Weights of a small image classifier.
Model: 1.43M parameters, norm none_scaled_ws.
Rows from block 4, named by matrix and row number. Rows with one number belong to one channel. Each number is 128 + 24 x the weight over the matrix's rms, rounded and kept within 0 to 255. All counts start at 0.
# convs0: first 3x3 conv, stride 2 (model.blocks.4.convs.0.weight, 128x64x3x3, standardized in use), inputs 25-29, a 3x3 kernel for each
# convs1: second 3x3 conv (model.blocks.4.convs.1.weight, 128x128x3x3, standardized in use, transposed), outputs 25-29, a 3x3 kernel for each
convs0.23 [121 113 135 111 154 160 116 111 113 108 115 149 124 113 123  91  90 127 131 131  99 177 162 145 192 185 168 143 132 106 142 129 122 141 152 130 128 105 104 155 144 121 160 172 163]
convs1.23 [ 88 109 138 112 140 167 119 111 140 111 123 139  82  89 104 124 137 144 129 111 117 112 107 141 112 135 146 136 128  79 141 134 125 128  99 115 129 119 108  73 108 128 104 116 162]
convs0.24 [170 139 125 143 153 127 127 119 131 132 138 119 138 124  99 112 114  99 146 158 139 161 153 133 154 131 109 106 112 112 122 128 133 107 131 105 131 130 124 104 111 106 100 115 114]
convs1.24 [100 142 101 107 148 128  99 109 108 147  99 120 138  73 114 180 151 133 141  98 134 143  56 130 167 142 174 112  57  79  91  93  98 171 173 142 137 147 152 100 111  79  96  80  97]
convs0.25 [117 115 131 126 150 158 114 167 149 128 138 140 119 148 136 122 156 142 119 113 137 126 140 159 137 153 155 122 143 151 124 134 122 118 106 106 101 102 111 105 108 116 106 110 111]
convs1.25 [112  97 102  98 106 101 116 136 128 138 129 154 138 103 125 177 152 162  96 101 139 132 165 148 108 142 159 132 129 109 157 166 152 121 138 117 116 132 152  83  71 111 115  92 108]
convs0.26 [148 153 134 155 152 139 147 147 123 132 123 120 130  92  95 115 103 126 127 125 134 132 148 160 121 143 163 145 176 143 148 154 112 140 154 112 133 128 132 138 149 155 116 135 163]
convs1.26 [ 88 107 113 119 140 131  86 106 119 120  95  81 131 105 112 113 142 161 120 115 121 126 117 144 117 117 138 148 134  88 119 120 135 117 155 149 122 139 115  70 121 148  97 120 158]
convs0.27 [110 109 141 118 121 126 105 109 146  88  64 112 115 110 128 119 138 137 136 144 138 152 142 134 151 148 129 142 115 122 101 101 120 114 147 139 164 176 170 165 167 169 167 172 175]
convs1.27 [107 118  78 115 120 101  76  97  93 135 138 160 136 111 144 173 122 138 103  83 127 137 118 124 123 150 131 128  93  84 131 127  99 152 150 133 156 122 109 143 126 111 134 115 104]
convs0.28 [119 111 135 103  92 124 122 106 127 108 118 120  99 129 139 134 132 154 131 168 142 119 127 132 123 124 115 129 128 118 134 130 103 122 133 157 135 136 131 133 144 134 157 150 152]
convs1.28 [117 118  94 129 103 124 110 126 134 177 129 112 143 115 126 133 136 139 123 115 119 138 148 129 121 178 175 137 150 140 116 123 132 111 108 116 131 123 136 162 165 172 141 133 143]
convs0.29 [106 123 146 123 130 143 156 135 130 132 119 136 115 151 156 148 146 147 139 144 171 109 113 141 108  96 124 152 121 139 127 133 112 123 103 119 138 124 126 130 112 107 149 122 116]
convs1.29 [144 164 142 133 161 126 144 157 154 149 159 117 133 157 112 126 167 117  76  82  95 155 218  86 152 202 128 126 130 124 128 128 127 137 147 170 159 185 176 149 164 183 110  92 116]
convs0.30 [117 147 132  88 138 147  79 102 141  99 136 164 109 126 145 120 132 119 108 117  92 123 124 105 127 132 111 105 129 136 125 112 140 157 123 136 130 131 110 122 123 110 152 145 133]
convs1.30 [ 99 144 116 105 120 109 146 132 136 126 115 101 109 104 100 141 106 120 117 104 130 135 134 120 134 111 125 117 172 149 132 114 166 136 148 148 125 100 130 102  75 101 179 156 150]
convs0.31 [130 111 114 123 142  88 120 116 115 113  98 110 120  96 115 124 104  82 141 151 126 141 130 125 118 134 143  83  74  84  61  70  65 116  74 115 166 172 170 140 153 144 133 142 138]
convs1.31 [112 139 142 137 143 150 138 155 133 108 112 128 125 101 149 147 119 140 131 123 139 137 126 130 126 130 101 156 147 140 133 124 102 158 150 128 165 154 160 134 110 104 136  98  79]
convs0.32 [142 125 130 110 117  90 142 110 102 171 151 109 156 134 140 152 123 126 112 152 169 149 156 185 136 158 199 121 134 135 118 141 155 127 147 137 145 124 133 147 156 158 117 149 179]
convs1.32 [ 84 138 146  87 169 180  94 140 154 132 121 159 172 127 168 164 141 125 116 121 125 122 107 118 108 116 109 172 158 115 148 183 149  99 130 158  58  82  76  68  97  91 118  98 123]
convs0.33 [104  88  95 109 131 102 119 107 132 164 151 156 148 140 138 131 127 124 138 157 131 132 146 123 128 135 113 134 112 114 135 138 126 144 142 153 168 171 166 181 184 177 193 195 181]
convs1.33 [160 170 156 138 127 131 136 148 121 138 123  85 121 123  96  99  94  82 117 137 149 138 102 113 134 143 122 155 158 140 123 126 116  88 110 125 123  99 112 147 152 132 148 128 165]
convs0.34 [116 151 116  98 138 127  74 127  80 131 158 145 137 167 116 146 175 118  61 141 141  64 150 136  67 141 118  82 116 121 108 125 133 138 147 126 157 192 177 133 159 153 117 132 127]
convs1.34 [163 142 132 129 155 146 151 166 164 117 113 115 123 124 134 111 113 126 159 134 160 129 114 128 153 125 112 115 114 111 150 134  94 157 157 133 115 131 158  81  90 115  86  80 140]
convs0.35 [134 122 124 134 112 142  98 134 111 130 121 123 125 122 128 145 136 143  94  80  72 128 100 101 143 133 135 136 125 113 137 164 145 123 148 145 155 156 157 159 149 155 159 163 159]
convs1.35 [130 148 131 110 113 112 120 133 139 152 144 143  95 103 135 154 173 194 108 105 132 108 135 144 110 145 137  92  77  93  83 114 121 125 117 162 149 131 123 106  95 146 117 101 116]
convs0.36 [118 109  97 111 103 125 118 111 118 140 142 154 114 133 148 102 126 157  45  52  50  53  43  42  45  55  58 137 128 117 155 125 137 144 139 142 131 122 134 129 117 123 124 102  97]
convs1.36 [160 115  71 143 124  66 134 112  53 138 120  77 129 134  73 120 145 128 109  82  86 140 152  91 133 172 135 113 124 145 130 144 135  97 119 138 147 162 114 121 127 157 127 102 139]
convs0.37 [117 124 129  93  90 139 115 109 110 146 118 116 139 136 112 133 125 110 106 128 168  62 118 161  69 121 172 103 110 113 102  80 122 115 151 155 147 151 169 146 147 166 114 114 149]
convs1.37 [123 148 153 131 151 156 123 140 156  96 105 129  84 140 122  88 130 123  95 114 105  92 174  99 118 128 122 101 109 144 106 128 128  90 102 112 143 122  94 136 130 112 124 101 103]
convs0.38 [134 124 109 136 124 144 142 156 150 142 129 135 134 132 127 121 131 117  74  66  63  80 102  70  68 106  78 131 142 149 157 153 162 118 148 144 115 112 121 129 137 138 138 146 149]
convs1.38 [145 140 140 148 158 142 120 126 102 106  81  60 113 117 101 133 119 118 106 126 121 109  85 116 112  75 109 122 155 139 124 102 105 119 137  87 158 161 133 128 133 158 118 102 158]
convs0.39 [147 132 114 122 107 120 154 102 108 137 127 171  93 117 137  91 107 139 135 143 122 135 136 118 132 133 105 109 128 119 143 138 139 133 157 146 151 156 155 155 166 166 169 180 179]
convs1.39 [134 146 147 131 139 116  95  92  79 112 133 145 110 123 118 138 144 108 111 119 111 128 105 130 173 135 149  91 123 122 102  63  70 114 123  85 155 141 140 111 128 132 126 120 146]
convs0.40 [150 144 113 157 151 146 107 101  92 105 101 115 109 145 134 110 133 149 145 141 152 137 115 133 119  84 114 127 127 111 140 163 145 125 136 141 141 147 162 162 183 196 134 150 168]
convs1.40 [ 91  86  71 113 108  92 129 120 108 118 128 109 137 104 107 149 110 123 126 130 126 142 120 140 129  92 131 172 158 180 178 144 134 160 165 128 143 144 144 131 111 114 167 164 133]
convs0.41 [122 111 125 129 133 112 112  88 117 136 139 112 109  94 102 106 105 107 124 145 108 141 137 104 147 133 103 118  73  98  74  88 109 105 100 109 139 125 139 130 110 126 113 105 132]
convs1.41 [122 119 115 148 119 120 152 127 119 149 157  71 137 140 107 101  99 118 132  91 124 139 132 112 140 136 123 143 179 159 132 127 153 125 137 118 129 122 103 142 150 124 147 121 112]
convs0.42 [144 147 172 124 150 156 141 109 147 140 156 116 138  99 108 120 109 117  69  92 110  36  88  75  35  69  81 155 143 134 131 137 149 132 123 144 123 112  98 126 123 108 128 146 130]
convs1.42 [140 155 133 118 123 122  92  95 101 114 127 138 103  93 122 128 134 135 142 147 146 156 112 109 143 146 110 108 126 117 143 133 150 155 160 172 173 140 130 167 133 116 163 126 112]
convs0.43 [128 133 106 112 135  96 115 154 164 139 141 126 125 137 106 117 112 116 116 126 127 112 122 130 104 120 129 154 185 160 129 133 109 109 117 105 149 153 154 154 157 157 143 143 140]
convs1.43 [144 167 131 147 168 136 154 139 120 110 116 135 154 151 101 129 155 160 128 166 135 122 166 131 130 134 162 117 140 163  82  92 134 109 114 108 114 142 154 118  93 111 126 136 116]
convs0.44 [111 106 108  87 112 120 124 124  81 121 129 148  88 111 117 117 135 119 137 148 139 160 143 144 145 137 115  98  78 123 153 141 146 172 176 168 127 133 122 111 127 117 137 139 141]
convs1.44 [ 94  82  81  95  99 108 136 125 107 120 112 110 119 111 116 189 172 160 146 133 142 129 105 121 123 109 128 153 188 155 106  80 146 131 125 133 191 152 183 109  93 151 133 116 142]
convs0.45 [133 122 138 152 159 146 146 120 125 120 104 126 146 112 115 143 107  82  79  60 105 102  38 107 132  56 105 119 151 144 121 119 125 126 124  99 124 127 135 134 129 140 149 131 142]
convs1.45 [127  99 100 117 108 129 116 100  94 121 101 137 128  87 129 150 130 108  94 128 105 121 172 145 157 155 133 116 152 141 131 153 130 145 165 117 130 133 115 131 105  98 169 149 131]
convs0.46 [143 131 137 153 130 135 117 101 103 132 125 129 134 143 132 139 146 147 150 155 131 131 130 115  31  22  70 130 123 107 118 123  99 157 130 135 123 116 109 155 159 150 159 165 161]
convs1.46 [149 145 139  87  86 107  85  80 109 121 150 106  86 119 104 125 135 121 144 134 137 169 179 149 148 184 145 100 100 105 148 151 143 132 150 153 175 179 168 131 154 172 110 105 137]
convs0.47 [127 126 164 111 115 122 123 110 103 103  87 156 100  99 151 123  92 154 150 150 141 131 127 125 123 110 113 139 136 122 125 118 131 134 146 148 140 130 134 156 162 173 145 151 164]
convs1.47 [111 140 149 113 159 144 125 145 125 125 149 144 102 127 144 147 126 142 111 120 132  92  87 139  98 115 147  99 104 108 148 181 127 114 128 178 152 147  80  87 139 113  44  58 128]
convs0.48 [124 134 127 119 147 129 119 103 102 127 126 134 134 136 107 131 140 108  58  85 139  26  95 153  60  81 129 130 154 131 116 149 162  88  93 115  88 112 118 114 142 155  94 111 121]
convs1.48 [164 175 140 163 163 143 141 150 133  98 124 123 118 143 119 103 136 144 141 118 122 122  82 110 115 104 128 132 142 140 112 114 131 121 132 145  97 112 138 120 113 109 130 126 144]
convs0.49 [115 127 118 150 132 146 117 135 126 122 120 141 118 143 160 140 137 174 101 113 142  61  81 123  61  57 118 128 136 114 116 122 129 119 127 129 124 138 143 124 139 147  98 109 126]
convs1.49 [172 201 162 155 177 160 118 142 128 139 136  97 113 151 114 102 120 102 119  99 115 101 112  90  90  92 122 146 128 145 129 124 106 153 140 139 109 147 147 121 106 133 106  83 109]
convs0.50 [ 99 101 129  95 121 102 153 162 131 115 122 138  69  92 103  87  63  92 120 122 125 106  92 104 136 125 103 141 172 168 146 144 169 145 162 176 164 178 179 142 153 173 111 107 138]
convs1.50 [116 119 116 146 133  97 151 131 108 116 124 161 128 140  99 154 169 171 132 153 171  72 142 133 134 127 118 134 141 128 133 125 122 128 102 119  92 119 131 154 139 114 124 131 140]
convs0.51 [ 93 111 163  48  97 116  90 103 127 144 126 121 126  95  95 131  89 100 103  87  87 129 124  87 145 168 126 161 163 187 158 113 132 160 111 125 146 141 148 147 137 138 144 139 127]
convs1.51 [144 108 145 133 120 132 127 126 125 126 109 133 116 146  97 102 133  93 140 141 127 121 115 166 130 137 145 117 118 137 109 112 146 114 101 104 143 123 150 107 121 115  95 113 100]
convs0.52 [114 140 164 155 134 171 117 130 142  82 102 104 130 114 115 124 147 116  89  89 116  81  75  90  64  48  86 118 125 155 133 127 144 154 144 139 116  98 105 115 103  97 102  94  84]
convs1.52 [131  99 109 153 139  88 134 137  88 118 133 145 107  90 159 134 143 126 109  91 117 118 115  85  83 113  94 114 172 167 173 154 127 152 171 173 141 154 104 147 159 139 118 132 139]
convs0.53 [102 124 126 120 115  91 146 144 130 124 112 120 130 142 158 116 134 158 123 127 119 118 110 129 106  83 102 146 148 131 168 129 138 146 120  98 119 119 126 117 126 123 129 141 137]
convs1.53 [106  94 125  99  99 122 145 116 123 139 125  97 149 167  73 139 138 143 145 124  99 118 112 140 124 114 119 186 155 128 103 197 184 103  96 145  96 105 134 137  93  98 115 124 135]
convs0.54 [128  96 126 130 138 117 119 115 124 155 133 120 120 133  91 131 133 100  94 143 130  97 152 155 114 172 170 123 132 109 136 138 142 134 132 134 117 130 124 108 129 112 144 146 138]
convs1.54 [174 148 142 174 156 170 176 165 165  89 123 146  97 146 175 119 115 148 121 104  98 118 108 129 121 117 126 139 146 140 124 112 138 121 104  99 133 140 148 115 110 113 132 123 148]
convs0.55 [113 104 142  93 120 148 116 119 153 123 127 144 122 138 141 134  97 151 151 124  92 144  81  98 147  98 128  81 134 159 122 143 148 118 135 153 125 141 152 135 144 143 138 129 133]
convs1.55 [132 120 108 104 110 133 118 116 135 153 103  89 191 125 101 146 135 147 136  95 105 120 142 127 118 122 125 149 124 109 143 136 121 103 105 163 126 123 120 122 116 122 122 115  72]
convs0.56 [137 138 139 120 131 133 121 129 101 127 121 165 128 131 143 108 117 123 124 128 102 136 149  92 133 133  78 113 133 145  87 113  93 110 104 101 118 111 109 130 129 123 153 147 139]
convs1.56 [115 103 103 122 128 108 149 127  94 111  69  57 104 107  86  95 128 110 127 115  90 143 135 132 161 121 123 151 146 115 109 102  97 119 109  84 120 131 138 107 125 142 178 147 155]
convs0.57 [151 142 133 110 133 142 119 113 150 122 143 162 122 132 109 113 140 112  83 152 140  48 129 137  63 124 132  89 115 125 102 116 135  95 130 116 122 136 150 114 137 149 121 131 141]
convs1.57 [152 157 139 132 144 124 136 153 115 125 112 122 124 111  96 125 106  82  99  84 116 137 154 117 123 148 165 113 106  89 137 165 135 109 148 148 119 161 124  82 105 137  80  46 123]
convs0.58 [149 150  99 127 151 155 130 137 167 108 100 144  78  69 129 112  87 125 122 110 136 146 129 166 171 141 189 126 132 143 141 127 139 132 116 134 149 135 142 148 147 156 151 146 166]
convs1.58 [111 132 128 106 154 171  72 125 157 157 119 135 168 146  96 155 158 140 128 103 111 149 120  68 127 147  97 172 135 115 160 130 146 127 135 185 159 146  87 119 116 129 137 147 138]
convs0.59 [117 106  99 147 109 140 160 165 156 115 119  91 104 117 125 115 114 120 140 150 142 144 139 147 119 141 137 106 107  81 120 105  97 108 109 112 141 154 147 152 164 160 138 151 148]
convs1.59 [125 153 152 133 139 142 115 118 118  99 139 152 101 138 149 114 127 117 161 139 121 132  95 145 161 121 161 147 184 179 135 121 140 136  98  94 141 122 143 126 130 129 144 168 161]
convs0.60 [ 90 135 162 132 158 158 162 166 129 149 121 149 135 138 135 133 130 135 121 136 142 141 157 143 122 124 121 183 187 154 210 164 146 165 147 104 159 139 107 143 114  99 136 123 130]
convs1.60 [101 116 114 103 157 134 108 129 121 127 124 113 135 118 149 153 121 153 115 117 137 140 134 106 128 102 135 145 124 132 130  96 106 147  95 102 122 144 188 116 100 126  88  91  93]
convs0.61 [147 130 147 129 106  97 119 108 113 128 147 119 134  90  98 123 116  83 121 136 120 120 134 111 140 141 110 117 111  86 131 136 140 133 143 147 194 197 180 212 207 190 225 223 205]
convs1.61 [139 164 139  94 118 132 109  97  83 161 149 168 148 111 144 144 104 132 131 161 154 104 126 149 158  93  80 154 135 100 120 136 120 125 118 145 123 122 142 114  93  92 136 126 137]
convs0.62 [120 124 137 133 112 146 146 130 151 137 143 112 137 144 118 137 159 130  58  95 132  68 127 155  83 120 149 200 186 161 177 154 188 139 153 160 159 151 139 162 157 148 124 131 133]
convs1.62 [139 159 141 161 170 135 128 125 104 127 107  98 169 175 153 153 139 158 109 102 118 122 141 101  72 112 152 139 166 126 134 130 113 146 142 138 123 132 112 138 120 126 147 111 137]
convs0.63 [108 124 121 112  98  87 153 120 129 155 163 162 160 169 164 150 135 136 121 101 102 124 112 105 142 115 127 144 144 112 144 122 122 125 130 121 142 145 142 147 147 135 143 144 140]
convs1.63 [164 158 155 143 152 122 135 126  98 151 163 123 144 110 119 106  69  70 155 145 170 139  95 131 152  98 125 132 105 115 108  69  96 129 129  93 147 150 134 130 160 166 115  93 131]
convs0.64 [125  93 104 128 128 121 164 121 123 110 100 109 119 106 120 126 118 117 149 149 144  95 110  96  71  65  83 137 131 137 145 102 121 128 114 113 138 130 131 130 134 133 121 108 118]
convs1.64 [118 103 126 129 123 115 122 130 130 141 140 138 128 104 107 119 152 123 113 122 125 119 117 117 114 119 135 121 110 129 140 157 154 103 122 106 140 123 129 130  98 190 105  68  80]
convs0.65 [156 151 156 111 136 115 122 137 131 123 132 131 135 120 117 131 114 118 111  98 125 116  83 118 142 117 145 111 134 142 153 120 143 140 146 138 137 154 194 127 143 180 137 133 166]
convs1.65 [119 126 120 104 138 134 108 123 133 144 113 137 157 133 107 135 101 121 125 112 129  92 123 104 166 118 126 103  99 151 114  86 104 120 126  94  92 112  98  88  69 107 133 123 145]
convs0.66 [117 143 135 113 133 153 105  91 118 112  99 113 122 125 129 124 129 134 133 132 168 119 132 175 108 107 154 127 115 131  99 124 104 124  98 134 141 135 145 129 128 140  72  62  79]
convs1.66 [140 146 158 155 182 171 142 157 158 122 131 122 133  95  81 103  93  95  93  44 116  89 119  99 120 118 125 115 117 150 120 102 106 134 144 143 136 144 126 120 113 134  99  60  64]
convs0.67 [121 117 146 102 113 129 108 123 134 108 128 134 104 133 136  91 126 144 107  88 107  82  76  74  63  62  69 129 121 105 107 133 124  96  94 105 130 135 132 143 143 140 141 154 150]
convs1.67 [106  82  86  92  69  74  70  48  58 124 138 128 114 119 117 101  86  99 174 188 156 147  77  89 147  82 103 144 171 126 139 131 120 154 146 140 138 122 136 153 111 131 150 119 134]
convs0.68 [148 167 166 122 138 113 107 120 113 142 165 129 161 155 151 115 117 104 118 144 148 116 138 132 116 140 126 112  99  98 110  95 117 129 125 130 118 119 122 138 134 136 145 147 153]
convs1.68 [121 115  94 124 125 117  94  89  68 161 133 119 159  87  84 149 138  97 133 135 145 115  80 126 141  83 127 128 110  95 155 182 127 144 187 144  91 115 128 131 100 133 161 108 135]
convs0.69 [126 120 131 128 137 153 139 142 159 122 119 102 135 146 138 129 135 122 145 127  99 146 115 105 120 105 139 158 129 122 140 124 110 111 109  99 129 129 115 153 149 130 137 131 127]
convs1.69 [153 175 133 133 164 153  96 101 113 124 132 113 100 125 122 118 130 117 119  79 120 114 140 124 153 188 175 150 160 164 155 146 128 142 141 142 117 135  97 101 113 138  93 109 110]
convs0.70 [144 107 113 118 128 114 138 141 145 119 119 133 125 146 140 105 125 128 136 125 113 126 107 107 136 140 135 146 112 127 124 106 116 120 103 125  74  59  58  80  77  70 103  96  99]
convs1.70 [107 129 121 127 138 147 145 170 158 122  80  85 157 137 146 140 161 187 126 107 115 129  92 109 126 172 154 133 141 125  96 101 120  98  86 132 111 103 118 142 144 144 161 143 148]
convs0.71 [177 196 199 173 124 156  97  79  69 156 184 161 143 127 114 116 114 121 100 112 114 101 121 113 130 137 134 121 102 126  93 103 144  84 107 110 139 136 138 116 117 115 117 112 122]
convs1.71 [117 122 104 150 157 125 115 134  98 121 128 116 134 106 125  98 136 155 114  73 138 128 154 146 120 159 137 119 107 136 148 120 156 143 161 164 146 183 149 101 148 145 122 102 126]
convs0.72 [134 137 129 143 155 115 106 155 138 119 109  98 120 119 132 124 150 134 120 134 113 117 147  89 102 149 111 136 126 129 139 123 121  92 106  98 139 134 140 151 142 143 172 186 174]
convs1.72 [ 75  89  98 100 107 129 117 121 115 178 155 140 161 126 115 190 161 132 129 141 105 159 139 110 133 124  88 115 118  77 135 128 114 132 134 111 115  96 111 116 100 114 117 111 131]
convs0.73 [119 109 107 130 113 114 131 126  84 121  93 112  94 124 115 135 131 142  84  94 121 121 111 134 127 121 147 103 125 128 105 113 118 108 118 107 112 122 135 136 132 137 135 126 122]
convs1.73 [144 135 132 141 132 137 149 154 138 102 140 173 105 127 119 121 113  79 138 153 134 152 142 127 152 110 127 154 174 155  85  83  90 116  90  84 118 124 145 116  85  96 120  95 114]
convs0.74 [128 152 180 136 125 160 117 149 145 116 102 115 124  99 139 125 122 111  80  87  78 112 108  93 125 137 105  63 122 120 116 115 161 141 125 139 101 102 105  91  95  84 115 101 101]
convs1.74 [131 122 104 115 113 112 109 101 109 108  97 124  72  78 115 101  85 108 114 119 109 112 163 125 125 132 139  86 111 126 101  96 109 155 147 133 166 172 138 137 127 151 135 124 104]
convs0.75 [173 162 153 157 162 150 139 141 142 146 149 160 161 137 143 142 146 135  99  86  98  86  89  93  75  71  82 122 117 119 151 125 145 169 167 165 177 161 159 159 153 153 164 156 155]
convs1.75 [118 137 127 124 125 120 104 104 110 131 115 100 113 105 135 141 145 156 181 162 164 144 128 125 147 146 126 116 116 138 137 142 160 144 155 137 121 117  94 143 140 146 158 147 146]
convs0.76 [140 158 128 104 147 140  93 136 140 124 130 135 141 140 135 141 118 126 145 141 105 136 104  75 137  77  97 119 117 111 130 143 130 153 152 133 147 146 156 151 146 155 145 141 142]
convs1.76 [139 144 141  88 106 108 121 103 133 158 126 109 119 135  82 125 133 124 147 116 142 113 126 122 118 118 131 145 111  96 115 107 132 102  93 157 115 108 151  96  79 134 125 110 129]
convs0.77 [123 133 156 125 126 175 100 140 149  96  94 131  86 101 103  90  94  94 128 117 102 145 146 136 113 151 134 102 142 162 103  91 137 120 106 132 108 102 101 130 125 132 152 150 158]
convs1.77 [126 119 105 128 152 132 141 122 135 122  76  59 110 113 101 107 125 137 132  99 106 161 106 136 161 115 143 121 132 133  84 113 142  96  93 110 161 160 131  97  95 109 145 134 150]
convs0.78 [138 114 101 150 147 123 144 141 140 100  76  99 117  87 105 144  90 111 153 118 113 171 125 115 148 133 128 130 155 132 137 127 108  88 129 124 135 131 143 127 117 124 148 137 131]
convs1.78 [113 139 100 123 127  96 100 122 123 151 121 140 118 110 139 128 143 100 148 130  63 187 143  23 152 136  94 125 129 152 132 119 153 167 111 111 149 152 148 112 137  98 114 127 121]
convs0.79 [129 106  90 129 117  90 150 129 118 118 137 129 144 143  91 141 152 125 131 175 142 129 161 153 128 156 152 133 127 107 143 140 138 142 164 151 108 122 102 117 129 117 157 160 158]
convs1.79 [147 172 158 127 145 160 120 134 128 102 136 144 100 102 129 104  96 102 130  98 132 149 138 141 153 139 175 152 138 125 111  72  95 127  97 116 125 129 150 112 113 119 128 128 137]
convs0.80 [155 106 121 132 122 114 140 106 132 117 154 146 143 111 134 120 141 119 118  99 129 143 124 137 133 145 144 125 139 146 148 159 151 127 127 110 104 109 120 118 130 138 123 129 133]
convs1.80 [104 116  84 120 124 112  81  98  84 131 148 176 148 160 164 138 153 137 117 156 145 112 117 146 114 101 141 127 139 102 121 134 127 109 143 109 100 115 128 109  91  95 153 135 123]
convs0.81 [111 130 155 110  98 137 119 157 136 100  90 113 152 144 122 148 163 149 126 135 137 121 128 124 110 103 113 120 159 137 154 128  97 119 139 118 121 113 123 136 141 128 156 151 145]
convs1.81 [140  92 135 123 133 136 154 147 147 151  83  80  98 140 121 105  97 107 126  91  96 105 144 108 108 142 121 162 209 194 177 241 209 112  82 110  85  94 128 137 126 131 138 107 129]
convs0.82 [ 85 111  92 108  77 105 127 126 130  98 137 149 114 110 127 107 112 107 132 125 111 150 137 143 130 153 173 127 128 117 107 121  98 102 117 124 131 141 124 162 169 149 158 166 164]
convs1.82 [174 189 179 139 164 147 122 131 113 122 184 174  98 109  96 135 112  98  99 140 108 130 187 199 142 102 155 133 139 145 132 167 124 137 112 154 137 159 138  75  26  96  95 128 123]
convs0.83 [122 114 124 133 127 134 155 158 147 172 183 150 168 154 140 162 149 142  78 102 150  39 122 152  48 132 151 128 134 114 131 101 132 100 124 127 151 141 158 154 150 162 137 137 147]
convs1.83 [150 164 128 134 153 109 116 119 102 107 109 102 114 160 147 128 166 174 137 146 148 144 137 117 175 127 115 147 120 128 142 140 144 104 116 119  96  97 110 154 136 157 113 116 129]
convs0.84 [110  99 127 129 139 118 141 162 157 124 139 133 131 146 158 142 148 167 140 148 151 108 131 153  76  99 109 134 147 112 135 155 151 186 187 180 152 152 142 139 144 136 134 126 122]
convs1.84 [134 162 153 157 161 150 164 162 137 120 125 141 132 176 139 163 174 175 133 113 132 120 152 106 146 144 153 148 125 152 120 138 126 131 145 183 109 153 154 149  98 119  98  97  92]
convs0.85 [138 127 146 120 115 131 147 128 129 107 107 119  96 135 119 115 124 143 146 128 103 161 128 110 156 135  99 118 139 151 141 152 145 131 136 133 106 111 112 121 124 117 132 128 115]
convs1.85 [177 189 162 174 190 174 150 158 145 157 153 132 162 176 167 156 163 152 118  96 113 119 154 137 113 114 137 114  87 108 127  85  95 132 130 139 129 175 134 107 137 155 105  88  91]
convs0.86 [143 147 154  95 156 124 136 148 121 130 139 142 136 141 145 146 158 141 159  88  54 152  96  36 142 113 110 109  94  88 133 116  77 162 140  99 138 130 133 163 148 135 141 134 120]
convs1.86 [154 145 160 136 138 144 134 137 110 149 101  92 130  99 125 106  97 129  87 108 105  98 109 123 108 133  99 123 109 115 141 148 115 144 113  95 138 140  97  96  92 136 105  76 108]
convs0.87 [127 134 144 146 133 138 127  86 110 130 112 110 135 127 126 115 127 152 105 115 113 102  69  96 105  77  98 120 113 105 146 125 145 140 178 188 113 131 165 121 137 152 142 142 145]
convs1.87 [128 107 117 144 120 124 149 133 101 135 140 123 171 130 141 135 133 169 120 121 141  92 112 143 123 141 187 111 155 151  74  88 147 120 118 119 134 146 123 109 100 123 166 149 106]
convs0.88 [128 137 115 132 136 127 119 145 135 102 105 127 112 100  99 118 132 112  97  62  73 136 109  78 158 167 123 148 165 171 133 131 142 105 114 126 144 139 136 128 122 123 113 117 123]
convs1.88 [104 105  98 128 130 123 131 127 132 152 115 106 134  75  73 150 112 143 155 146 140 141 149 150 160 132 140 111 113  91 130 109 116 126 110 116  96 101 122 138 100  97 164 159 158]
convs0.89 [144 105  91 113  89 110 123 109 134 155 121 107 128  98 114 114  69 118 114 134 135 118 127 103 131 133 105 135 119  52 119 105  79 101  87 108 162 149 151 166 153 164 155 137 136]
convs1.89 [137 121  70 126 108 109 155 124 118 135 119 146 146 131 135 124 140 126  79 141 121 145 169 172 150 144 128 138 140 115 133 143 181 102 133 156 111 131 111 117  81  99 110  97 130]
convs0.90 [129 134 133 135 137 147 122 115 161 153 123 145 149 131 140 121 115 120 100 113 160 117 117 148 120 110 151  73  98 112 116 110 122 101 117 116 121 116 122 119 117 122 150 131 137]
convs1.90 [147 115 118 113 142 129 124 138 128  93 112 124 101 180 155 123 122 129 116 106 103 109 178 180 113 149 160 122 181 182 135 151 164 110 107  93 151 176 170 151 137 142 153 120 141]
convs0.91 [146 108 125 160 109 136 148 136 146 112 102 134  92 124 135  96 102 108 134 128 109 145 126 108 139 155 134 145 140 129 130 127 139 153 162 136 123 125 133 131 133 131 160 153 147]
convs1.91 [ 96  93  84 126 139 126 119 128 107 107  94 127 128 113 127 133 134 147 173 151 143 148  89 110 181 105 121 147 131 140 134  95 102 134 112  91 153 153 172 133 112 125 144 154 169]
convs0.92 [117 130 132 141 146 123 116 109  86 126 126 164 126 121 186 107 122 168 156 138 142 127 121 107  90 101  79 137 119 118 108 100 132 130 131 119 150 144 134 144 135 124 151 149 143]
convs1.92 [118 108 140  90 108 121  99  92 112 140 149 141 137 127  80 132 140 137 124 135 124 118  94  73 113 136 138 133 122 142 156 195 130  86 111 180 145 158 145 117  92 152  69  70  72]
convs0.93 [140 120 103 108 134 130 121 131 116 143 141 110 169 132 113 178 169 107  82  88 114  70  55  90  70  67  89 109 124 116 125 120  95 118  99  75 135 134 124 131 120 101 138 127 107]
convs1.93 [150 102  86 122 125 107 148 132 102 153 121  99 173 127 105 139 132 125 104 150 147 199 158  72 164 140  90 125 140 127 108 166 134 109 126 144 138 136 125 146 117 106 139 131 123]
convs0.94 [132 104 118 103 122 113 115  98 143 120 129 117 132 125 132 134 139 145 113 130 110 115 127  91 116 124  91 135 122 128 119 117 120 121 113 124 116 117 114 118 123 113 132 134 133]
convs1.94 [124 101 106 131 125 143 140 147 140 100 107 135  73  89 105  89 106 123 104  99  72 103 134 116  83  96 114 113 159 144 110 126 146 114 118 113 107  92 142 111 109 137 162 150 166]